config.yaml
model: "image classifier"
horizontal_flip: true
num_classes: [17, 2]
norm: "batchnorm"
eps: 1e-08
precondition_frequency: 10
adamw_weight_decay_other_params: 0.05
Rows from block 13 of a small image classifier, named by matrix and row number. Rows with one number belong to one channel. Each number is 500 + 25 x the weight over its row's rms, rounded and kept within 0 to 999. All counts start at 0. Numbers have three digits each. After the name is the row's rms in percent of the matrix's.
Before each channel's rows are labels from the 100 images, of 14848, where the channel reaches its highest value: "strongest on" is what is common among them; "colour at peak" is the nearest of a few named colours to the mean colour under the peak. Only what is clearly more common there than usual is listed. The data: microscope photos of single blood and bone marrow cells. In brackets: how many of the 100.
# c3: 3x3 conv, stride 2 (model.blocks.13.c3.weight, 256x128x3x3, each kernel summed), inputs 0-42
# c1: pointwise conv, stride 2 (model.blocks.13.c1.weight, 256x128x1x1), inputs 0-42

strongest on: cell type: artefact (41)
colour at peak: purple (70); blue (27)
c3.249 097:552491524542486483484472471502519461469516458491527495475497486507513494492488481512497488464510512492500516495521532498496495473
c1.249 098:570494518535500490483478483503531473469507449489512494489488467519508488513465478479495486470487503482490517503499518498491491477

strongest on: cell type: segmented neutrophil (43); cell type: band neutrophil (38)
colour at peak: purple (60)
c3.183 097:480453475550516509460548458529480518542496485466516510521506456514552516494457518507523508517515503507486516470504518470522484503
c1.183 097:474476458548488493462548464535483545535512497489506493502515455509519493512456526505500512522525518512508520495503517450529480504

strongest on: cell type: erythroblast (94)
colour at peak: blue (46)
c3.108 111:472506517481526472483490502485500503475534509532493488502484538467520515505485448500476509504519460499488497522568519492494499454
c1.108 106:476520521474518482482490505486484515466534501542493493504478528466520521481491452497495506502535490517497495532563524489477510476

strongest on: cell type: band neutrophil (45)
colour at peak: purple (77)
c3.115 095:516534503455535502527539496496489519505515496504498499519496547472510511521539534512502500482489461502497489485505506547480499448
c1.115 097:493529520471520497526548496473482522495540526481518488545512559463498504497533528508508491455476485506511507481478488519494469446

strongest on: cell type: lymphocyte (49); smear: peripheral blood (44)
colour at peak: blue (43)
c3.69 104:500479485524471523480539503490478506473470477478494466539465467525519507505469524478540548463533481506518502498558484503468477481
c1.69 100:496482473531493542479537519495495488454473481489506473560464461529525510495464506494548560466527439494532500496553494506492464489

strongest on: cell type: blast (44)
colour at peak: purple (73); blue (27)
c3.245 099:479519535490496527489481474483483502477474516471496467479510473503475507529512452469502517453523490504493530525482487477493517537
c1.245 093:494538516507508531489488474491491478490494525441495487491505470498485502538513462461510506462540487505487541527474479473489516544

strongest on: cell type: lymphocyte (42)
colour at peak: blue (69)
c3.99 099:555517487518463495471491479501502458485527509439496556491523497516510481527504479501560497495537495513545476522472499496527520507
c1.99 090:550505465540452487493491484491502465508530494469489532492529506525524488517508491470527492484531508513555476526483504510516519492

strongest on: cell type: promyelocyte (29)
colour at peak: purple (57); blue (40)
c3.16 102:508506478505504490466535488514493468488535523474547484515462451471470493492447496490515500462488496489470520490485516468479490506
c1.16 100:503515489493519477493537486519486468453529519458553486513488462480475501480453517498526522466489491474480522509489507463475515499

strongest on: cell type: band neutrophil (42)
colour at peak: purple (53)
c3.159 097:520506492472516482504515455483480555475545495507492523537513505474466457496432500504524507479470470476475493529504467500523495513
c1.159 101:523502509474529492506511471489486538482530525474475523536506480505477452482456500525486514468496470515468493545499478511512507512

strongest on: cell type: band neutrophil (42); cell type: eosinophil (26)
colour at peak: purple (83)
c3.255 091:491527493517552520491495524468531486504507463528520480495491514458483522527515495535495463579486512502504516455506507476553503521
c1.255 087:495515482525564532491497551462513507516500479511532492513499536484508531520480503537493484565471515544495517450497517464556523514

strongest on: cell type: plasma cell (48); cell type: erythroblast (35)
colour at peak: blue (55)
c3.41 094:511515486501532510530510501506526505482562446466503512483498590514511485496494513510463471531527516523499503496503496493494479524
c1.41 103:503495488509520499521527491525528490461578450507510514477495568523512510504498533498467470519517524542513503487508498510498483528

strongest on: cell type: eosinophil (90); smear: peripheral blood (43)
colour at peak: purple (80)
c3.143 098:490501521509503510501500473484508472513526465537526534487508497502484502510510524504470542475516513504453548479493510486508537485
c1.143 091:503518533502505505495501484505508468504520466542525497503512524514509518497514517493455526465508489509463544470511517488503531480

strongest on: cell type: erythroblast (92)
colour at peak: blue (61); black (31)
c3.105 093:511507509568489462503476497496496524543475521512484509529518510462501478491501507494495494481516461513522496467547455508452488507
c1.105 091:510499534559481465481459515498504520542488499507488460522536509483510484492495493476504505479521462498548494493535461501469493494

strongest on: cell type: blast (32); cell type: promyelocyte (25)
colour at peak: blue (55)
c3.219 086:487458496503503496505524542472489497517485502517541462477489547455485487524517481524479481501524428478541549518484523496507505525
c1.219 082:484483504487478493513494526456500500531480526530557490507487540471476493510528506481454495502547473478527549516469513484511509549

strongest on: cell type: promyelocyte (67)
colour at peak: purple (60)
c3.152 107:417517524490470482527502497567505473514493528482492482501470471446494491489549460476495511476492510504513470458503504461516514481
c1.152 101:455515521478498501536517477564507496523502541475497464491483469436481498482514466480514487470487488509519495480499517474512513490

strongest on: cell type: band neutrophil (33)
colour at peak: purple (74)
c3.63 101:499547500482468541512498552539489509508472520486528477508528491470493462458509505463451504531494498459503524501498488483505500514
c1.63 104:504537513488468539484519541516511524516476523477531517506508503489494481478521510460477508522509506439525513459501481483492499526

strongest on: cell type: blast (38); cell type: proerythroblast (37)
colour at peak: purple (55); blue (45)
c3.171 097:533500485493503490488532574512503498469495493527551530462513480494508494529487497512493498543502498480476456490503520502495458479
c1.171 094:536477497504520477461516562496530516478497488524548535448518470492507469515485504478493497534518489467483448472515529515510449508

strongest on: cell type: segmented neutrophil (77)
colour at peak: purple (48); blue (38)
c3.6 093:471509481471511491557475490486511503509555465513484467482509491526544487512499515537486526519498485484490521467459519481477539516
c1.6 099:453502475489527474579465477485510504545517486510470445474507515501529494511493502516464530512481512472478516460477507502484524528

strongest on: cell type: myelocyte (36)
colour at peak: purple (51); blue (43)
c3.176 101:532517473488497543484488479496474482474538480556489491456509540535492462457502503512481546487508502495456544512524523534508478500
c1.176 103:523512479517459542486507469506476466478544479553483505459519527528496440460505515520511529475516499472465558502537514506500484496

strongest on: cell type: lymphocyte (62)
colour at peak: purple (48); blue (36)
c3.167 111:499485490481519489516477487550497502501484513490477471506539481459492481487470462504533525485526487505526473483485519479502506489
c1.167 119:528487493472512476528468501537500494502470513490490471517518494477492472494477473499534498478535482506509456475496524471491519503

strongest on: cell type: promyelocyte (57)
colour at peak: purple (57); blue (36)
c3.43 095:485476519550446498491519460522447514485521462543500463526503480495485482481502527474520479525447453483520453501508514523490470476
c1.43 094:484501537545468499519494456538452522491541465534494462518512498476458501473504515480521486519469474465522455494513518519481483486

strongest on: cell type: plasma cell (34)
colour at peak: blue (57)
c3.157 103:493466481484481503475507545527477549489476518497491511481527482489523525492492511516457462523468547508468508466447514520491499513
c1.157 100:498484496502478488460525520516476559494480521494494509482561499483536530496490529484469472521483543495479522476458495520505514481

strongest on: cell type: promyelocyte (43)
colour at peak: purple (80)
c3.191 091:493473507510493497489482522528530486529513488478537476450526447500514497512517529524487469473543521511466514532509497527484556517
c1.191 093:495482510527470486498466545532520495546510476462535476459520484521502478504524526523502463479545512510452510493499515532487545544

strongest on: cell type: blast (49)
colour at peak: purple (56); blue (40)
c3.229 110:510515458481481450509460501495512486501513518493504467482499510503568514466540500514481451501508517523426442494482508535471451454
c1.229 093:492512476464454438525496478469518461516500509481508477457524512513551510445523484500489445468496503505460471507476512529448449447

strongest on: cell type: segmented neutrophil (85)
colour at peak: purple (79)
c3.28 102:512545534502502472521533471460474517470498499532532502498528507541546486502524508496470544514473465472491489541454461501522521500
c1.28 091:507537533518487490521500476434467539471498494503515505495515506536540493514530494482469537498473464479479481553430463498525517493

strongest on: cell type: myelocyte (27)
colour at peak: purple (87)
c3.194 102:544487529508467501482467494528482459542504528507520482493498506483515522491556537484510482529487491507463549531528487481503484493
c1.194 102:523476527524496531498457470508483469518484518507492501526502506491530539505551531473509478545473471508463527536523473465495476465

strongest on: cell type: plasma cell (37)
colour at peak: blue (49); purple (43)
c3.223 087:470537528489535493474509515508535483474440483554488511516521534501530520484531484474503498498513484518509532529509499499493497491
c1.223 093:490506498479532479474502507497527458504470475551509517506519540527525516520521479454520490496521496528515526529521505491487498509

strongest on: cell type: eosinophil (89)
colour at peak: purple (77)
c3.164 098:486500454490505484482507566514484493522568508511559563486472518503523477492509532493492455534496472470447491516502509518508508460
c1.164 111:480516457484507483491491547511502498533554493514533529471508526510528483489489533461507480494512454459441496514504532532495538487

strongest on: cell type: blast (27)
colour at peak: purple (46)
c3.179 106:498473544477511498539464453491506451477480468560468497506487526468543474448513508468511513502472507465526479479503526533472501489
c1.179 102:493487543470524495562468494484506497493500469561451482510495501477514474459495477458502506503493505456520462475481519528478492493

strongest on: cell type: blast (42)
colour at peak: purple (52); blue (39)
c3.145 104:476509477494490494500501477433493471517517522498556552545508499470499515518506533513493489518524489459523491499493506565494529502
c1.145 099:487511491503474489508490468424513478498512520487536523556513493467522520506515557510486511522516496481504493472512510546486541507

strongest on: cell type: promyelocyte (52)
colour at peak: blue (64)
c3.53 100:480480518469496517459480525475525484491498496489498501474536499459500494531524452497509510498475452476548502517479546478482509482
c1.53 101:479490501477490504471510529479512486500503496479500486474546495475511504553511461514530487476461453483571501500488564472477507484

strongest on: cell type: lymphocyte (48); smear: peripheral blood (35)
colour at peak: purple (53)
c3.13 103:505544514497491431469516527472495488459480510457520506521503490479519472488500528499500536498513485521534516491486458495486448504
c1.13 115:492526489499491445486511535465487496467473519447514513538505491493529477484503516510533559500482470519534510496493485470494474491

strongest on: cell type: monocyte (25)
colour at peak: purple (78)
c3.62 097:472513482501523516520503513491488547533495523502472547515460470515473487470470490469481482504503501514479520516481510483539537504
c1.62 091:467509487486510510506519523478473531543504491506493533516484475519458484453462501458479486487506496511475498489483517469504539513

strongest on: cell type: promyelocyte (67)
colour at peak: purple (64); blue (35)
c3.34 088:472472522518477480501511480512545471479477498526489488492473481477542496508503495462488491494489523473469513502482508501466543489
c1.34 089:468481540527474462518517473515532466487476486529496484517467475479529466496489493458471499518454532467468514515486516508474541516

strongest on: cell type: lymphocyte (64)
colour at peak: purple (66); blue (32)
c3.224 085:521490495483483499458549510484517526448438484511489486504500500478509521466541512474510488489499500478515510498489533480462474478
c1.224 090:550504502483491509436536500482514526446424481493497481528512489453510509459537517469510505523518503479518525491487528486472468494

strongest on: smear: peripheral blood (42); cell type: lymphocyte (39)
colour at peak: purple (64); blue (30)
c3.111 107:509519474504514506533477509526495458501519537475497480516496487482486447520540537488500476521528490479493501517447493500457578533
c1.111 100:499527464496525494524478523502472452527508534467505489499505481476494497510524535473499495487536523482470488533439467503471551531

strongest on: cell type: lymphocyte (43)
colour at peak: purple (56); blue (43)
c3.12 106:526487484465495483513496481522523515471553483477506502465539482519520480495527479517506528483495499473482520552498533516448483490
c1.12 105:523485485451509508533489466533514504458548469512529500478532482505517482497532495500516526480475525488477512552491501523453489487

strongest on: cell type: plasma cell (36)
colour at peak: blue (57)
c3.50 096:464545480482509513527475486442485481477505469545504545485483490506512479513509531487506471491530491498475498478466496549507450503
c1.50 100:474532463455513491511488483467495469488511492522506566468489491516519445501497524507497461497523513495453495494466540546497470522

strongest on: cell type: myelocyte (32); cell type: promyelocyte (26)
colour at peak: purple (69)
c3.100 097:502491499487499508524529486467535502543502519549494530471529515508489561524523507495487534542542456467519501481514515511484529530
c1.100 101:516479493472462476497498524503534521535506520529493531473526505511494570510529503500481527541560477480513487475503529511483514523

strongest on: cell type: band neutrophil (79)
colour at peak: purple (78)
c3.131 096:505489536511493486495503490450487548474473513526506519505518495493481549536523482485533535521445510507500534497495477487456484474
c1.131 090:513493546508506478502493490455463556475493526515521514474494489471501544524499494501527533524456497490471511497485476494451487471

strongest on: cell type: blast (25)
colour at peak: purple (76)
c3.71 104:473479517464525475485520499556490477483542523482468515490499492483493498487501523485560519479539581533529494507462464487461516495
c1.71 103:465484508478513480486512513591516472479556545511475506467487492479480474496512488469536520482529563507537501501475460521474533504

strongest on: cell type: myelocyte (25)
colour at peak: grey (60)
c3.203 101:501472469490487463529491463447514472504498484455489480485525484473505541496484507474533482521485486477508481482487462509546413505
c1.203 101:487477474495477454531510465423519460530509484453479477504515490490511532509486477457529494522500478461467470485469475507540411499

strongest on: cell type: monocyte (71); smear: peripheral blood (58)
colour at peak: purple (87)
c3.58 093:517547474506519498519474468521488482485472478485525470496517487518513512505478480502507475487443499485457471480505520482500528559
c1.58 084:516529489501547505510479494510483504492480473469547466517526496518501499521502486480515454494458480494470462465495506501515532538

strongest on: cell type: lymphocyte (61)
colour at peak: purple (63); blue (34)
c3.61 093:481529496492480471520483559467470488527471493509501516537498490521525477509547473495485484495503534462478514535499497508501492537
c1.61 099:500514517499493490509471560488484468531506503524511515547511490524546483497528487489496488497522538456503508527499509524512480528

strongest on: cell type: lymphocyte (80)
colour at peak: blue (56)
c3.251 111:496546499477504556513460464500469455465515521499529482514487440475472517496420517570564474497493520467473510529468498497486492504
c1.251 112:458550490486498530471464480502460458447519490530519490539475457478465514500447504560551466499511518447473514523478493532483520481

strongest on: cell type: erythroblast (62)
colour at peak: blue (67)
c3.202 097:511506509495501530507495488502444499502461497533470501477510573459487532504484496486490480496490525536475466499473518488462539499
c1.202 097:517506514508521525524486492487426477505463497502454508455494542454479520507528506507478485515475524530455464506495515487462534484

strongest on: cell type: band neutrophil (44); cell type: segmented neutrophil (42)
colour at peak: purple (71)
c3.138 104:452494495524512520480508528543485527467490527511534458508528521509478529496482513475518545527478479498508455489500494504472534514
c1.138 107:475495514524501509488490499522453541478479515527547463489514522510474495502490517490512529536499484486498455483486514522474517504

strongest on: cell type: myelocyte (28)
colour at peak: purple (56); blue (37)
c3.103 098:496501513525503513487563510510483538526487515509502526510467443478511455504475508499467502493498533505484510494512496517509483496
c1.103 096:490498501509483528477565495512464527552492523484513519505453431513531474507498496522493512474510497495490518525513517532489483501

strongest on: cell type: erythroblast (87)
colour at peak: blue (40)
c3.21 095:506525478471518495466468511490512536555481487484491500522492509505555463539480511519469509489538495487511495562519490516444497488
c1.21 091:527533512479529493473469516481514533559476495489491459508508535516582478541476507539472517480524479497516470555536506492460471487

strongest on: cell type: artefact (27)
colour at peak: blue (35); black (29)
c3.237 118:514473513512506531493523471445492504514512531559517485501510488524477495520489516494493493469505570494507499518502506488482478464
c1.237 112:494476489504523521507515466441473518505504529558520480486507469514488478527489499506492499479502539484493486496501523480465459451

strongest on: cell type: blast (26)
colour at peak: purple (49); blue (42)
c3.173 105:482494481491510497449535489510599496487473527506546509552519445480501474505478514505478489498529527485492529494470486503456517507
c1.173 111:469515468507504496478539506511603496499486522511547483543528472483501465511458502490482502484526511486505508509470488505458527504

strongest on: cell type: plasma cell (57)
colour at peak: blue (80)
c3.217 109:481509522499551516467495445514510498492477485486478482527535514499513496485483472498524444427504485481543497491497490495504524487
c1.217 117:481499543490538505465499449517514503507489468489473501528526504505498514468483507521518461423497513471513504507516475505514511509

strongest on: cell type: erythroblast (49)
colour at peak: blue (64)
c3.95 098:500543470517507526562475504488484462528476472498484472537478511523497517497476524497467448518496477506533516480503479513474525541
c1.95 093:502519498512509521553473499485496469537456487486517470520504480525508501502469524483466448506507464509525511459517481520466541516

strongest on: cell type: artefact (78)
colour at peak: purple (99)
c3.14 095:505479490479530535504540515532511472474483457496561484509463516503493511513462482487506487489510497473479510486479457513484475549
c1.14 090:491491482475530527485528505526519504493482466485527503519471498484485522491475477497525480480501484459499522473481443504476453549

strongest on: cell type: segmented neutrophil (91)
colour at peak: purple (67)
c3.87 108:467496488500473510497499474488548496514523496487503476544497514541512475566495534534454531452540517461512474528507539517534480484
c1.87 099:480514483496477520488488464485551494513514494470497471514467487542526475558499529530482531484527511462517476531496543528527457487

strongest on: cell type: lymphocyte (56)
colour at peak: blue (53); black (29)
c3.150 100:502498561495508493480480445530535506510513432484545513542491510498484518446519494499506510462540498519477492518479540466516507487
c1.150 105:479516551512508485462461452532493514513508451513534510554507497513515520445515510480521510477518486508472512537460539470508500487

strongest on: cell type: monocyte (26)
colour at peak: purple (66)
c3.60 106:541504518477492497529442498494490464486485492530493528472536465510510517444472473490459488517526480493444509540550491511521537494
c1.60 108:524497500460473518527454497463482477464484491530492510475517466524503482468490471501455480530515481483449493544558482516517544486

strongest on: cell type: monocyte (27)
colour at peak: purple (53); blue (44)
c3.4 088:490532484454447518476474470490547494537500519532497486462488505464486515520470506476516511493456488473503477482516497484518520520
c1.4 110:504527477438428520495441498481524479544494523525519503481513507488486525524466491479492513488450501481508479485508495505521536507

strongest on: cell type: monocyte (44); smear: peripheral blood (41)
colour at peak: purple (65)
c3.250 095:542518511472455536538524521470503489509460485458490492486501496504527482495495489467506465544475505522484466502481497534508554488
c1.250 099:560502516464482520539500496483488470507461499459500526488501503527527503486478488462502470528476496517487450494507499533511514498

strongest on: cell type: artefact (39)
colour at peak: blue (48); purple (46)
c3.140 102:546505499483484531503551486532540505478515490492495504506458479515501488471483459451534510481495540512512507511527487497504506504
c1.140 104:540501502505482534506554491535547473477495497474509535538469470516513468486467462445507506499485537503516509491535486503517504516

strongest on: cell type: blast (25)
colour at peak: purple (53); blue (40)
c3.169 103:499505515487484510503521533467446565499472492497497498479516465482479496514463512518473508493512482542477476483505490526540506493
c1.169 101:503509524509474499513514518476471544480474508485508493506533458475497494501471512533461496489505487534483476458504505547543504516

strongest on: cell type: artefact (28)
colour at peak: blue (38)
c3.148 102:493468489504530485556510471473534455453476508548501486513463475507486479479563525504524501523483508448439509487479482517524536497
c1.148 104:489481494488501482534508488442517456461462489548495462513466456531493474464549514507519504521505523458442500510490499492527518505

strongest on: cell type: proerythroblast (41)
colour at peak: blue (61)
c3.29 097:478466473495511478447513559449509460518537518507530507451524508469491520487495524509507505516529528524489493504463507528508464447
c1.29 097:471465473515495490451501558452515466500538514520548515456517493470507539518483516504502506534537529534527506490464538532514470451

strongest on: cell type: promyelocyte (32)
colour at peak: blue (57)
c3.192 095:507494516526495471479507515488517544478523506514498529506502503533427514506466512536532484512495478489572510469481523477482511512
c1.192 086:506485504509491472473510529498521542467505488528492520561518507537453525515473523516499510499494494493581524460455536508478531501

strongest on: cell type: erythroblast (54)
colour at peak: blue (54)
c3.144 105:509515497492537507477540469494543443517520512503513500501471524520477517488520549512533481490488484479502511506529534497515493503
c1.144 094:525525474489521501483525490487533460540529522493524508496489521509467517459532550520538483496495499478502503518529533508525487499

strongest on: cell type: promyelocyte (35)
colour at peak: purple (57); blue (38)
c3.82 083:488544507503549485525526472461542490482503495493514476519510513429481468474534479498517497551511490469478538510509502504435477484
c1.82 089:508530489517527471508546483488538483465515505495515451539502502426489469477539463478505500552514505497475562529510503508432491496

strongest on: cell type: plasma cell (56)
colour at peak: purple (51); blue (26)
c3.123 106:508513519469506491513481534488534501500520512451510514478486508530513508508461472491534573494492453525460519504505464484509513512
c1.123 107:514496510443535482525448529483529526501537533473514531485481487515524512491473482503533560492475464500466506496501462476524521510

strongest on: cell type: band neutrophil (29)
colour at peak: purple (67); blue (32)
c3.113 097:520498514450442487522562474479537505507466449481490496483494517482491530465503506498492527496486492454474543519504484489507494519
c1.113 104:517503513467476482529529468474535519509466439494502498498506537462493539496515498503494512462482490465478545508500484496513484530

strongest on: smear: peripheral blood (86); cell type: lymphocyte (81)
colour at peak: purple (71)
c3.136 100:504470469481514556490501521517524494497486475530519471431499493528478493468482482510520476507457476524476477501530495507523514513
c1.136 100:542457433479513556509522512502522473491510487522504490465495504522490485485491487498501474472458476514500480481513506513512525498

strongest on: cell type: promyelocyte (58)
colour at peak: purple (53); blue (28)
c3.119 098:526473490469476513509474468493461587503504544487479526495512535513482486479542494506461472539462481502474541491565500508490498502
c1.119 093:543501502447471522515466472539481558498494549484492499513520556541471508464546490496490472524471482487461505506551500487463497513

strongest on: cell type: erythroblast (83)
colour at peak: blue (49); black (44)
c3.235 100:496512540511477469498474519500518495457524489505512499487517575482516476484530497466504501506495496527515466517503538470479518509
c1.235 100:495539545522472472505479525492522483465542490502527507459539570481510486500521480472497517512497507536506497514484536472484504498

strongest on: cell type: erythroblast (95)
colour at peak: blue (67); black (26)
c3.211 100:475486508562517507492517501480469514515520527534531534487485459501483511500510470466499485505554473469503509498488529494424528477
c1.211 095:497475509549497506502498479475469501510507552527525518488481469481466494516494470449508498492531469474497512520489540494428528474

strongest on: cell type: eosinophil (42)
colour at peak: purple (71)
c3.196 099:492509515502482472463446497530489531510494471477507537449516467489512530513470505503499555489530465492497517545457490500541492466
c1.196 098:497509500491478486471457507528489514521505479481531522455528457472502520510482501478486560491556445499496537523474488503531529479

strongest on: cell type: band neutrophil (34)
colour at peak: purple (74); blue (25)
c3.96 100:544472469513496513470505542497459426542509515480466473456476497484491511508512518464501476504519491492493488485465498505462517519
c1.96 102:532484485536487524500515535492488430531515501494466503480458495461499508513526505460533482505512480502467486490447499487470536500

strongest on: cell type: promyelocyte (59); cell type: myelocyte (27)
colour at peak: purple (73); blue (26)
c3.59 102:496466500490475508518512502430517494490472510518502470477480509521475504491540523466493475491518484472451489509539542479451492535
c1.59 098:498477533485453504527527495452521474487474498493517475481459503497479514501523541489480465479527487464448490494518520486454489514

strongest on: cell type: erythroblast (39); cell type: eosinophil (29)
colour at peak: purple (47)
c3.30 103:459488470514484484510488478484509544481512487478485506514485528555498509522500510455528472493502506467501482507472497508491485507
c1.30 098:455498477510495485504490502484497509470517517474485481481470525513478494509464514469523457507493504469511476502499506486490521488

strongest on: cell type: erythroblast (68)
colour at peak: blue (56); black (32)
c3.240 097:483498585487528473465518478469473519496455452508479446499516491515486500517459538519467509482502472487478497463465521508530517490
c1.240 091:486496560509521466478529487482498523524467438481472444469510487522496507512466532516494519481530495495459482473469520502542495486

strongest on: cell type: proerythroblast (35)
colour at peak: blue (63)
c3.38 098:493482530523458518501511552509540485513476489453506470441538504544516469488541491493481526504451508506527510531506525484512517545
c1.38 093:463481499526465505491506555491533481512466496472496497437540506525503520508539505488500513495439524506521501531518525504512510541